{
  "model": "image VAE",
  "dataset": "Sentinel-2 satellite tiles (TerraMesh)",
  "train_examples": 72500,
  "image_size": 48,
  "crop_scale_min": 1,
  "horizontal_flip": true,
  "bottleneck": "kl",
  "downsampling_factor": 8,
  "encoder_arch": "vit",
  "encoder_norm": "rmsnorm",
  "encoder_norm_position": "pre",
  "encoder_activation": "gelu",
  "encoder_mlp_ratio": 3,
  "encoder_head_dim": 48,
  "encoder_fused_qkv": true,
  "encoder_bias": "all",
  "encoder_qk_norm": true,
  "encoder_parallel_block": false,
  "encoder_inner_norm": false,
  "encoder_drop_path": 0.15,
  "encoder_patch_size": [8, 8],
  "encoder_conv_stem": false,
  "encoder_layers": 16,
  "encoder_width": 256,
  "encoder_positions": "conv",
  "loss": "mse",
  "latent_channels": 32,
  "decoder_norm": "batchnorm",
  "decoder_activation": "relu",
  "decoder_widths": [32, 64, 64, 64],
  "decoder_blocks_per_level": 3,
  "decoder_block": "basic",
  "decoder_attention": false,
  "decoder_upsampling": "nearest_conv",
  "kl_weight": 0.1,
  "init": "lecun_normal",
  "residual_init": "none",
  "optimizer": "normuon",
  "muon_scale": "match_rms_adamw",
  "lr": 0.0054,
  "momentum": 0.9,
  "nesterov": false,
  "orthogonalizer": "newton_schulz_5",
  "adamw_lr_other_params": 0.0027,
  "grad_clip": 5.0,
  "l1_shrink": 0.01,
  "steps": 9900,
  "batch_size": 128,
  "epochs": 17.5,
  "lr_schedule": "cosine",
  "final_lr_fraction": 0.01,
  "warmup_steps": 490,
  "weight_decay": 0.1,
  "adamw_weight_decay_other_params": 0
}
Rows from block 9 of the encoder of a small image VAE, named by matrix and row number. Rows with one number belong to one neuron. Each number is 500 + 25 x the weight over its row's rms, rounded and kept within 0 to 999. All counts start at 0. Numbers have three digits each.
After each neuron's rows are labels from the 100 images, of 14976, where the neuron reaches its highest value: "colour at peak" is the nearest of a few named colours to the mean colour under the peak. Only what is clearly more common there than usual is listed. The data: Sentinel-2 satellite tiles (TerraMesh). In brackets: how many of the 100.
# fc1: MLP up (encoder.blocks.9.mlp.fc1.weight, 768x256), inputs 0-127
# fc2: MLP down (encoder.blocks.9.mlp.fc2.weight, 256x768, transposed), outputs 0-127

fc1.606:507495492526440411468501517506467501503501503469453500501500527496512496505495496468506504445498535497458495489520502501513497501464516488492486587503513529500480492505477492518496488489540504478491566466502514501474523449536497488500511514527456511544500484501500507457520521506492498482506574513566495495481481473534499497463456454468507499535504514494479496528500498479513505505509
fc2.606:495501521522500450536496525509531492489495509500469491469532500510498502478531526499490512500457498494531598501450480507506503478485511506504508591499502497498490508505512481538498466513501448457510505532533562494507481505486506511501504499504490499491467496508517496502500496506558495470503517502534515504476500473517516472496505500471499447513493502506514505481484504501509492500507
colour at peak: brown (70)

fc1.281:475514500491498575503517495496485512505521500567509501502494506478503463483497491486470505483527496504500495505498504464473500500477491492495496495493539510490509510492485504543495502488510512495519509522504493547536526500513537492453486516513517499460469509524522523500490498500449486564503501490500538501503507497511409524499565524437500504512531502542587526408500498500507501486505
fc2.281:499467491468502501500500500579501506500498503498468502502500489499501499509499489500497485518500335500491514492513540497511548525500505501517410495499478498468499497528512533579523516479519516514484498500496496500496499519500500548477526456481499464484494498501501486478488499505504498499508490506498499500534494544500495433500493483499499497506501521500514497498502502491485500504485
colour at peak: brown (72)

fc1.490:488483500507503501512477535501493504475544468496470499503466497556507510556502508451498506476476508484455506492501509501524498514518526484516508518475536499539537512465513500501526610500548492515497483453497472524524528446514493550491488496504474474516502499478501493481475525504478494449486489500496499483475479542448487482500477499514505491501500546495504483500476479510532490498509
fc2.490:477527515497524510532521485492500443492529537529497501494491470512510483569580513495510488482491521507526514501539492445483506495499505477493457506419486481463561501495494536508495494508493433488508445509495456500520486556507509525516507498487500534527451501504487507485494485501505488506523483427512497453501504488510525496497555520502500481500527519514489504492499482485525477473507
colour at peak: brown (66)

fc1.406:499480504497486548472518475487518505490557511500569487503498490493520512545499500500493493505523505540506482562500534483508511499499479499452470581529483581523448501536461461489508495525514487497498514522496496504490501490508489488441499465500500525505498497499485538494495462501517504497492499466489508530408467529517502530517505544508493537499501510480503485490464549499500502520521
fc2.406:494545497520491457476536492494489491507392513478502541499520495476507500518500492528518533502459468443509529503501443471489483500520511542510493455499508448512523523501501471496471494501498511521509486497506494502503506504502531500508495502479527473587500479465502499521499499497500496495514503490500497485507502512501476494498539453495500411487500502495547515491506474494506516492491
colour at peak: pink (25)

fc1.70:618501484500535499501503473510537501522454469486500518501496491503512510498436495473503491500469514496500468506489504512494476500498496479508493485493502498523530483507482522498438500514512511493496519452520527502471511501513511489505530552447500493542549499486506472492489540546477439471484510479496471520515467511491499489519495510499500492476525487507503510512500471493536497499493
fc2.70:581547486513448501412522497509502521495473494499559500505501500467514539498497501523545494500435518447458502524456452517511502552512532456503489506505506498537509509447500506499444510486495498535501529493522510522522496487502478499500514594483499462550470504505558504507497517504485482500495547482485488498558499496472526528508513496492485500512506515500500501502500460505502502499480
colour at peak: black (40)

fc1.471:501502499498499533494499504481503527449511540490547497468485519466437515500495477541542502498497475474507514486496501485533490499476544526496512499533487490507493525492519533489479503552500473500506527534500494411602500476483498500507502501503515463511502474499506504487473502525501504535505500488537471472497504502530504468493573511500469499506450500503458497514500551498523504497502
fc2.471:488528494496487508504500499505479455678509519498451500488500496497523510553500494499498554547534495500501517489525508477505473496510504504489504499502495493512516524493520453533501508451503484530501500500507511496482511510496501470497500501488517497498499498511501421498516500459521502422501493494500545515477494475497503493514494499510503517501488494490515488503480502510500502488500
colour at peak: grey (68)

fc1.310:510500549505548487470469505563505505489535472476544512516501549512464469494496461527441498489505500488505498417436515525505474501502499472495435523493514488499556496514534507497508499501496492540514511501500518525511502560511499507463505509494482489493469498483496498462517502540489508487447468518483491517493519509504493533503491492515494451505514559501483525506500502492532502491521
fc2.310:495505478479505476502494478497457522514498496520471494489494511501493500510497464515502439477524493498515529499493497495501507501502503467432478500495514498533495481504495513477490543502507544500500514434494433499496486467500498498499508501487493526503496501502494500526501499477501500501500544500486508504498495499500519502507479499504495545440488538427502479511495499500502495496532
colour at peak: grey (58)

fc1.410:501504497499490478570541517500524525475488498509482509494499508504456511479520505515500500480541499528498494505515518488502557493513500487516507439533505499499511462500505500515476501445509494496494555517480501564500499504506503500513521521415499542485525538465498539484500510497503500527539499544496545499460500456556537476498509501499493486505500486495498495504501486515501500500513
fc2.410:497501525501499573407472500497503477501523507476531509510483486498499505508500516521523541509473499490499489503495502523515455501512499523506471493505423508503513508507527512519484507583498503497509439518502517432497506501493502580471504500509578487538490497493496473499479494495509485505504537511535503483500499480507473493500469549505481569504494502503479496497497508479496473451474
colour at peak: pink (25)

fc1.38:496495485497433525499528529509478521501500524496483468550503492510555508497501566521501548518502494480448482468500553505575473499490502546531483521501469504490562513510493435509508506504511515504508475541491491481511502501503503520492489468496497558488510511525503502494494437475548493549496524500496503553495500510489490468567489489478478478501539531480455490504485507491504559496513
fc2.38:498501495494500534464497501475482485553501504500499496491530513474507508484484464500499480513500509498482491569502497500501498522498494501462482500503503518480468472495493533496467533505513459503505501506500497502539488567509493499499509512499502355476500434491417530502499483502448523502492490449502512465526497510503505550510499511509497499504499502500497525520527500498493472484503
colour at peak: grey (74)

fc1.109:456510498500500496499538545535500517490537498454500454497492472511497516493505579526502505521451499488498500449500497499624452503468511593500492510493498504500506503536493486522502496501500518513491520498452506482512507470508482568496501508497518585496500517523523489493485489538522481500497518500484509514497477493478478483521503500513442447497521503494470484524447495486512554541500
fc2.109:499489476473510512499491501505499507499515507500496500386503507496509516526471435501493498517515483495472484561504500449457479506494492556452491492512499525514479517489503522499511515502506470508498509483506469503518446505497491502497486523493503353500512499482457500509486470508486545504496482496499532499594479522501502501505495525498500498501487493470498500526500500494501484488500
colour at peak: grey (72)

fc1.187:497466503485511466490505454467479507474491513485512468501499443485530499497472488492518488514492501508513495524510489504500463523459489488489488492498524548500499508496507553496505493446497506504486500491497495500512524486517509477506454490512549504588500499489499452499471525479500520469449492500507511500499454523501498504537421495504533500428499504494479533525475488487521514470500
fc2.187:512491489500500503505492479495482544497515524491499501492441510436500497464483465504502513503500435502509482500500499492509503499527426500484518438499489535547510491495574500474540521527500494498492480519508474526497484516498504542448500505494576501496532501484538501420500473501480487527505499496485463465500499502505490496526488487598469548520501504462501506493509502452475502485494
colour at peak: brown (70)

fc1.32:522485482500480487492477499502489501526504513499509495486492493515473493504507532522499564500475505489501471518485483539499510501500510481520494475503555489477514489498494435531536504497501503488486539516423503496518587499492514482547500532518528487471498528498522503484503506551511499513461502498484531492540521498508511496502502463487499517443503496521484500501500545491462505508498
fc2.32:497455496498490500500491521527481515450501500498498490484512505492498565525498498511500500515506500502492481480510506504501480503497497498503493486523515500501510522501508503494522503509505502517401508498501382501473509500574529519504499501499498494498507500497502449503492466445494500489509505496491528566454501497491499496519479568499498500511493508497503484502501494487484525499500
colour at peak: grey (58)

fc1.662:498453490483484463502505531526499472474516490500512484491501485497502512500541519511518480509491496520469521503534496506498498502547553499504500465488495513523499474510500511504497491491490506503495489484469533503505504473488523496540503544562441452478475513510520497545507496512485539463502530524511500498506500488494515493465499505507497448504542496538506544480495499466538504448502
fc2.662:447498481498443584512494529466494496486454501516490502537502496435504528555497480509482488524490555497498500495481503495516546554522541482494518502484483504472495527495557540520476497518457504498521494485526524515502500448488496539495497511540485482499493539494501496499500429500474500514486484512512500465500503551514475500502499466478494500502488495521468553480510503548513496498499
colour at peak: black (57)

fc1.568:500500501529500503507502492485475500510513481501483500450505502499478461536555527500500527489486482502489467494531486512505501483499491469480474515522407532491500465505521475505512516506471506513472498500469515518503527467483504496503487501469479395512527507496473508492554512522506496502492491532463518501505507498498491476475493593566499526504490489504464521514501499454507503507520
fc2.568:499457432528516512520527501499494519475523448493503494498497529494431590501512491498497498506488492424506507500483506500499503478501486501491508489462491509479502466471500499505569496501504477492489499494498521553486499452496511474476491493502491428524523499501504489505500498501491494505485468530461504506516489502511502477474486616490487522500506541497529501499502516500472499554495
colour at peak: black (46)

fc1.106:493539507490491475456501500512497496502489499532501498502521496484504509554487456479489498502484471493504506490492488500528540527474501500486496495489501468455499496488503497471500452498527496468560518496506494494487518498501547440485502493514504512501489504519556499482500497505505499506496496465441487509513457503504505486519529505475504506510493498566504484504498484443436515489498
fc2.106:488492462503504502508515507504500484500489514500492508505523501492499509550501491486541524504523481503500425496510487470522511516500475500463500523491500508499496415502477520495501501483509497496501500499420471507495552511500504497501603499496500476470511500500496540500479499504507533547507501500422486510500530505520556469511510510500500510497523505479502489530493491502486511546491
colour at peak: brown (66)

fc1.476:497522511501526512484534555492472493494535486477555542488500491506427497504517509479488496521517502522510498506479490486521498522493524473494491531486486499519491469538479482496492501496499520533507539543512498496522503478509500515496500453497505428500515509501479536495499608564508509503487516500467487495463467491507498537537500486500468518498535515493558498491505531528530496500528
fc2.476:522508499497502526497513485518508505500501545533497533510509513505463498465483485498478513487494491492447503436488489501510482534522488507518485504531509505479505515499488513499473496439503472470500495494499489499500478499507462504497479513496462498503502483496485525507536538459502513506525498498548570501512512522518499477449458500493497456500443506499463444576510482488568502490545
colour at peak: grey (58)

fc1.104:510453496501459520500484510511498458499498511509447465500480437488500542513471471490483497519509523493499526469472458472528487500475500499497509503516484500491509496501541506500514494451505500577535489486448511492576495486494539517489519527499519484505530457495500514490502419520508460499490520500501486514516472517527437514498521512496481501486506526482524529535498518556495501478467
fc2.104:498464527475516478495505499507503498419501498495459485499489562492493558483522492515498498491476499491507509542540448498515517501508500499498487520493516536527500502505483500505586495524500501500505455489500499523467517493498455499493495499501485473504517508498502490537452500499483511463569499500483488496554442500504512475481502540492506469508500511470506482506482502458442494498517
colour at peak: brown (65)

fc1.390:574474492495490418489497478517500497482535451499499501500533530487494540480491496508486431444500469499498508506501523497515507498492512475476498466548466499500471533496530502486503501501500482491468526519544491461498507505491499512490484508499470507490520494458497508503539503517511487500490487575459508459549509542493517497492453508580502494515520511494466473475513493544514501564496
fc2.390:518513469506495467481507493499476511475462526496512494549505464483486505501487516457500476469509496517586511556475500506487508505403492498521513485508515476538497494484501508485507488512489491530492499550534574479499483498486499516513484494442471518485456491495506536491551491500512505530498511478479530492506504506471515510499510501495499490507472504517507514446485515523502470507506
colour at peak: brown (66)

fc1.25:504567546498497499496500502468499501520528540541452502497501479457503500502521484534478539501512505500479469451498502458518518488540532499495502478494502482495534464495511533489450549503499526434502452496514497501433499504505501500500500486511551499473453475510498490504480452503498497520549504502495502461568500525475475509477572510472500526502478497446500514503463515484496500462474
fc2.25:505510498502489501510521416488513500481460550549562505543483503458512513490491472500499501477489498516492507484500501505496518510488456496480489521506487499486510522499498503497495549464494515500468565537434421516500496514503512489457501496456508485498504526493500513508499531517490471510485483508517483537512521507499507499496502552489488504500518494501472429494500519525525487566498
colour at peak: grey (60)

fc1.446:513500436522496516507489504518479500498498494453504506480501492462500504497500486493512507499474530494496477504498500496500438480443500518452502511500502479501504497507502486513504495519506502544503435502515514521497554495499528504495480524542429364572537532487500449456499481501490485475501496476498539500514510501500478476501512518414499511506499490485526531497493494452483513502507
fc2.446:493496511498499520472497500511466491455489508500496491501470519452517533514516503504519495520458456489501493504501531543478497544483617459513485500500495446519494491499513493534497500500515515502513498482496502489503486423499487530423508441496494509503506499478517499463403433497512497460526478514486477453547534500504455494512504473502501507518503540511500530497504497534514488540508
colour at peak: black (45)

fc1.212:481419406474490447500474484548500576452539524498515484491496500494499503502491496490497414513468470483498561512495543506510502503524487472526491513497500497465468519508486508506493495500528510562510534491498529493527499484526505513495497486514497506500525521490550496523519519542538498496502527499469442485547519513503503524501474502490503487507487471517498500511540485489516528573530
fc2.212:500519502545497496463496512505500470518503506489511499492485542518477516475531498510502597483516544567504480498509498497499498500494511525492537500497529499496501528500492480503517459509499514486495501530496508462541522502487520476508486500494529511499496481492515591501503485502500505511560505501511490490498491480546496544498500539476501537479446479495516524454500488548487508483499
colour at peak: brown (67)

fc1.233:476465452468550469467504486489529500499480475501513450492503515520507517466499475500494503487484500501500438452501493502494469501500473506512499491519492469526527500512499521510411490487501499481490495519487492521548491513493474502493513505490503511496498488477494483500520496509501483500501446499492554524519475514498502517501473496483521493507500479490556516525471501506501500528479
fc2.233:492495496511550498511494538499500474509497501496499500462500508550494504501494645512503501503505488471506499497500494482500490490499478500502501501500499500498495466510538501493519507500500486500501500506500499492494499500500497489494500504498500504501475500562498504499488501501497499505497500500558511501497440426498504516512504499500499477502511501499465499498504500498508500499497
colour at peak: grey (65)

fc1.719:490490501500473476408500500491499492508547486474421528497520517494501514505505507552507499495532503513499510496545500495529502484604497465505504490507505520501500499501517499503473482498456501476497487478529558487499531531476487494538476488480506500498478440501499497534502501557508474511557502501436508499501502500496500553510515477549458439485515518511550499502506472490517495469495
fc2.719:493510493500481544465500507490490504493483515466500507499509503499499500512516474549464503501461496497507526509529500503513523525567500486511487494488500500453530513517502513496487486529466520438535495518508553489508508484500495500531484488464499507521499497500500514507487510549522438465494478555499490486531499524547461500489544501527508502514431499521499537477471489508623528496488
colour at peak: black (37)

fc1.483:500513501513466480471485494504487522505503513483563488500504475501481513465500520531471519500500524586486478539569520494492469492422510494471522504519552476516466500522521486486506458498507496530510499516504487499501462493503491468499498503544513518447479501542493494446517501497447486514499500553484563490511469504548504580486462500502500526495492535500481501510500483556480494501552
fc2.483:532513504500500499500500503482514525463505503508549500509489524505498502527509548538504493425498495505544477520590529474506502511499431460499529501500496502471488498513502497500495485545502498498505497509459503513613501506496519507500498502502519578500503481499538509492497527508482484554501477493501424511509497540491551486479485522466499500500498430449499504494500520500516522507483
colour at peak: pink (25)

fc1.66:513502526483482513503491493515449499491561544499472434498516475491474491501475460498530486495489521520495546472527530495528551489511509509501565493454520477492499495519482523510496499489488496505457517409462499500542476501504498504521529534493503551510493500525494468496515512499500445520507485513500490499497475543520469482502462521503497509504533499475503500503497497540579481489517
fc2.66:500488501502486483493501506481504493476500499479555480484500586502458573492505494510489513501495506495486501531482556507429537501500480521509487496536499496500500497478509499501500518527502570432498512540487500500506466500505500502524500500505503518492493477502500507501499453534481484487488502504462466392500492518501448495500537499499498574494462497502496551509499507494422492501485
colour at peak: brown (67)

fc1.353:455513508501500485500499487477509514473500503499527512494527511499476533491503493487509418437483500500505559492454532494508496501496496497497495484444504451519483517483506483525501488504496497479508527517502536522509412500502499508500501513471516551509500464496527564508515501509527500528481445500602499500510499498456480539512510486532480489473500486520511523489521498472531500508501
fc2.353:509505510500500493500505501497488498529499529474499497510507450501490507527492509496494597480526493499476500421492498491482446476503507503506501499532501502500501563503504456505510512515498509519500474493500500495503482471488485500551498503517546469502494524485566500449539491491536510500495509518500518487499496506492464501498500465500471479491506493468501496498496538466506488449502
colour at peak: brown (65)

fc1.501:473510451527531479499508422463510504504471460485501504465465502502468503500486512503495504469498490490529471474489524519499500503510499490497502484460495480503525494563506556478514461502491499524488525498512530500475500502522505508500523615499523519493507517491515474512465567501500500493487470500552501510515490505472501473498492506500493484506496513485502511514456452508453497543474
fc2.501:501528500529500501494507510503470503500476521492496500500509474499496526487499492498536511503480494490532502498490521512501450501499488502499504449499427501493538501521553499499465491526501501507500457506488499486488506526473506499494471460474488505490495500496454453500447500516504492524480527500514500444464599464500501505489573499504480521481500500492503496500502509527496499507508
colour at peak: black (38)

fc1.118:511520487514499508541427499455466521501491510496518495591526521485486497506499507523453495461496513495489501466501500504450432469522499498505488503496514499487488484460498490464496500507498456484509488509506511528497498496459494504502497533528536509516461492499487500514514506508493504507465441511502499489502542512438497500513511487481499501507481491539509524493503475499498497488534
fc2.118:490460504508530476508496499500500487486482484507511481471489504507522477495496495471499530524495512509518501498497488500500509500482503469480516505527503504486486516513581505505500513499485478531503486523512504494498500498499491539516525488500533499473495492542506501433485521482494500500525497479487481500501563527551500513493528451494499500526611500499501500473484519508495486506501
colour at peak: grey (62)

fc1.207:504499468506500499512536444500486501402456493529512489493424500497507479501497480508513468496470500500520502477494529525503517517433495500497466533500509481501501555502439489481524471478507499501493520507501502517535494493490508472463507483493487533506520536442498511520518493510499497496388498491500476487500501483490481500447500518504500508505525502503518491500474515554513479524503
fc2.207:501537520499499512444497553470518501493605505488501488493526494507499505508504509529497514466498537527484550490534470494516490496599506521488498475510508482500520511499506486506461499536493522483557473492523545492499516503461493510508492500505560478521500453500498508512533519485509475514503500509495509477510501486553482519518524501498497536492511494501453517508501521499502515478491
colour at peak: black (46)

fc1.200:498418507501535526524514485556500501469458494518494436496500499511499490501500478473484498493489487465548517586507498490533493513522501469457501501498500575498424546502500506517488502507546500487500443562481493500501564532521491494551505628495499503501501542555460493486504507468500443501509526500476532503492500554464505506488503486499500500498476471510516534491491503469528501543530
fc2.200:555498504523501485507415483499503473494501551475495498498504488506500500443505500497483498541477532499511541474433488512507505495481519506529479508494518560494430540459489508570491502526464497419438518480516536521505500476501498495472449527554523471525490488504483510520519487482508496490507496501489512475491509463484504518476515506504489498490455480501496511471525559564492444487449
colour at peak: black (47)

fc1.728:493544524525482477502512499501510510481540491503490474516507529506480509505578525547518483480498487498498503478497551504500520500461500470479480502479500501481494543485466505481501501578523521487502525476506530493507494500449452500495475464498478493497472543505526445500500538470520517506469530490495501500536512407449551515466500429497499534509501513513498489466498504525494499505502
fc2.728:499504511469494507498504500484528483468501507489491500543552497502508503487507487530503521508492519517498496470477506500500519514499512503500492506500519502500506459503491553500493525473509492501455517473500459576495519502502462478472503494496518496508509491494503472523442505503511482490499499499478489511503492481535584404494509485503494502533527494497517502509500501526513460507500
colour at peak: brown (73)

fc1.283:474503504499476424480503495517467529372534491499530489500504500502507506512507572519499489453461492534523501501529533499500507509500507448501510499497535486528498507468500526468496502493490519486483523500495510504512505478486504507521500513497501544511500490485541493534533537498518465477503505512476489500524510500482490486521543494484494475497530505507539505501508489472540472499519
fc2.283:453504494501491559532495506494497461554490582541499500519493497480498478497497439485502582541548502477492506447498492478506501499492500611506507517492477497497497531501524485482485505503500502506531496522468437495522495523517495515500540461511509478491481528523475547449512500489511524530466505497511494500489522504511500500502493480500482528513500492501463491522508547543515505524504
colour at peak: black (39)

fc1.319:493519498503477503473516520496480498502524518493472500471541499468506505512509505496500460498500560499508491480500498521464501498500502476456495481532538525506481537534495511476479484497499502497497531412504574498463499471478500516514496510498514496514496500464500467501511500482502480492480526424506500493545517462510501526450507506486500465533511498479494495543501499473524493455480
fc2.319:473527503501466512503480504505526466481518506498492496497533515437515500495494467493501503547463504500481532490483509444508492500510501505502508500502493499488514523494538501503488475540497482430498474500505503466504468540462496515499547494439503498482457473468505490501482466503539488519475499500521500465504507439538501451517500499496477501541503500500512508462512456497469505483500
colour at peak: brown (65)

fc1.235:545540499494463520525490509500478475511500531503547500489483470494480492498511522486476544484500500500548499472499524516501508503486545475495509468509488513514498498508498510500497505496530493532504503510495508497523526524485498496509501500503529491485501521539507514536488492484509492545508563499494494539501499570479507484456502487533501498557568498507497478477498499500505543469496
fc2.235:527497512508480486563502485506501485465522458478504500534524500499502499468501497438501437450490526519495515491529499507500505488516501495480520504499513464465506475501498481449481491477506536488486512487512500502442485415500501503501492491500477501466470494512500522501514534493510490530483455486519474494503568530624492501487488518513501497510493504496501501483509498511472527553498
colour at peak: grey (73)

fc1.192:493488459485493492518517501498458509490499498500498485500508503507517475532477513473501562531606517506476494496539500502496505499494507480506527470552485509494516494493518501503501517501543466505486490505500490483536526567504510502489500506498498500548490547507495512496500494498534572506487497498532505555499452543515436507491501481489500471526503517490518501499501508486488489535519
fc2.192:500469492468496495494511501499497500477557505506503512485511499500526543421494515530499496505480496494499524495514502499501491507495500457489498498496540506465502501499506500452503510502508505525496468485481501501492500492494484492505513504515488480474469490462528526513505500502522458502497511526460522502528500489500507459501505604502504433511489479501536503489508481503502500499484
colour at peak: grey (70)

fc1.266:569506484497502531479460496446472527488433496482528540509525518518481500496489478504499612501487462506495521522501472542518513508532485494477505499517502464473463492464522526463495503492529499493505525502490493501466500518503512520531480498508438415528484507491508485502461503498528505498513500497518531492503521503502546499500542499499468510512500510509475485489479533533477505499435
fc2.266:478504526472457505497522477500495512508558541547455500480500498487573562524491500500499451503500500499495516485547500475499513529485568498489429514504492504525500520510505496508496528387500488527509523477486495497495505494499498507489501505492515457488539518464514442503490497408510539486491509466444487517504495491500492473479494497501500476529477497510547495545499495500495502481471
colour at peak: grey (63)

fc1.437:501500493492494505513537510500502476500505467492529493508496496501551540510512505569505455506479490485493482528510513475476506500487494440512500521500548497512501531498520498501492528436463500500500474503494475520499450490519482481488491464495499501491524516441493491500484511518493482440499508501502500526543473510494492500530467434501500530502522500484500453540497522494506462483501
fc2.437:485506475495505516471499501470525490499500508464520498531463503503501549528497502554558504459472504509510542500473473499502504508509494503437491512571543504517481500500498502506519495469531500470512472480515490544547463513493492526497477498440503501500490511474485525549516496502497489568508492552500500489492504500552498505549506566501500504501480469553532500537498533490490493510472
colour at peak: brown (65)

fc1.669:484449492500502499509496517507451464482514485549482493502502500499498473543515498492507504494501500515494460519500506489482490484522482464469518510500511504500485522492537500493544572480483465500443517471485500497505475460498470521495512499502478418487513502510415494492553543470484486501521493513500461497578498518503489499480497552542522533501510488428509475505514478565539497523527
fc2.669:502468413500498449499500508500498485426499500498498498516502504489500551533501561507491488501488501499529527494500467498481551500502453500449455520493521493491502457458508513477499499427508506460500508488499504540492491423489492510469515496468482505535497498530490449500502458501499442530512490498431503496512500509513502412505536540494493536502517519508503520496523536487497483596499
colour at peak: black (41)

fc1.44:441497498514451503462504424521512555500495490496511473499499541501516508499500459521467488505460478481495486508509518472491500480517501496486498511493507498502499500507509500495499515491499500464473501498502452498502499501494520499487527535437518493561508524503505485493499523492516483500478502501467526519563519483505459496502518475470500505530503499530506561494481510439557504533511
fc2.44:499532508497456582492485515501528512514473508557501523513494506486503499505498498496494544578473480495495499504472467501517515513499515472498463516502509506501479531498532532547505500492506501477498515508502490475508500501495501507468500460454535496523537498556503469485498503477519501487511529494501486501505498451490496492496513518480469475501517503502482494489500511497561478503510
colour at peak: black (43)

fc1.316:473554498482503552519458506522494483487498499478509482510517473503489507496478501516504544479482501530500502504496468490489497499494487505501494486510504513489479498496506521500486505498492460502481491488502486455505499497500482466494497498515495481453500530511503492555489502454490507486562518514500521431498496492499537502456502482495505513551480506499473483505486491493509508458560
fc2.316:499504509476480477508514387526499508595509506501496492495524500493501519502502496457488487501510492500504509508544547497501496513509459495504472501502467500502530507500514499516500539507499494528493501466493493514471499500513491509475528525500544494497506535494527516491503499503493518491484507503501503514499489516474475492504484500575513500492472513488511501529499512500483507498475
colour at peak: grey (65)

fc1.640:544476488500500491494516497492500500486440477487496478504468493492478500532499499406535493477454454478502501522443530498500512490573487488405500482501480504459506495535509528462513451501482500498477503504499512515494504500518500502501520560485501484499478534500486416524492510506496482508508500484531498518533484501492507496534457502502506501524486511500519512507500444488469491505527
fc2.640:508517468514469501519500500498500589429466505511473500537476463474502499503534553469618506499404495502550491551499507515497500490504499473496499487498497487496519510500491506504500463501504526538473463494490497523497496513535555507456500500473507546502489495518501461551438503518468480516505500460505524542489503501469502488487502486461501492499492465522526538471513493503511491504529
colour at peak: pink (37)

fc1.279:504502521499482501500494500506488496496463482501470499537506511502489491557532493510508483437494496565522500490552503480502496496499472496502501394475513504497500503513532496490500501502487493501510480515517394525510501498501486498546498515490532500518586501500475500493522475464499493500499500487489465501490524525510503585517506502492489509489494504482500504462512485494508532507479
fc2.279:522410502517500509634481501556604493467494502518539502519500494553504488484506501483495501498499530496602497500500505450530514496527471500499491496479457517498497510503484454522509487550510534501502499500493498498514499565505497500491497500499495500493511508463496509474500502500467500498499500500509493501511501500497500494477499511489501501500503480445516507487507504502499488523500
colour at peak: grey (73)

fc1.228:513557478506490509495495472530493506449533502501491509539495509502499500492446507464500529512508485510471502530484511492515513518499490503553478459508529505486492506530496520495485539448510500571543495498501470477497497517499508494512553508502461495487477484497523493540518489544502500563519506482512500482518433506513487496511508486493500544510504530468493512497507507484517471447474
fc2.228:496473448499534541486503483502502523515516497500499500464497510501511552537511499516489496530502469492498501480507505500495503536474501501501448500496496492514484522509509519506499537504500543520499510499515494491493590488505484519506528503577537478482500529489507501500491499504499540527481493486488500496500486542483513602502490501513495514558492500486552503508517507503457539406497
colour at peak: grey (59)

fc1.655:488463512500509515522495507502526485547501518495497488495490498505512498525480527574500558482500488481518529501508497476491509499516444477531449491493493488504484428501516475499509507481518498502472502452497470505516505534511504490460515497498509483499505463557521506508507508540539498544534536499497610492501478508498497491500506471534524534496463476577509508495506477514447499534495
fc2.655:521494499502486500533547485506492480513501518511506500542523494465513517490501501509518485477502513497510501530531504442506501501493498473483490499496491493500500510501489482500475509504501440659504490564518501500498500546497513461500502522491489499500455496470517501491566499300452519503500501499501501501501501500449500455499535487480500493499596523501499501506494458482495506502495
colour at peak: grey (72)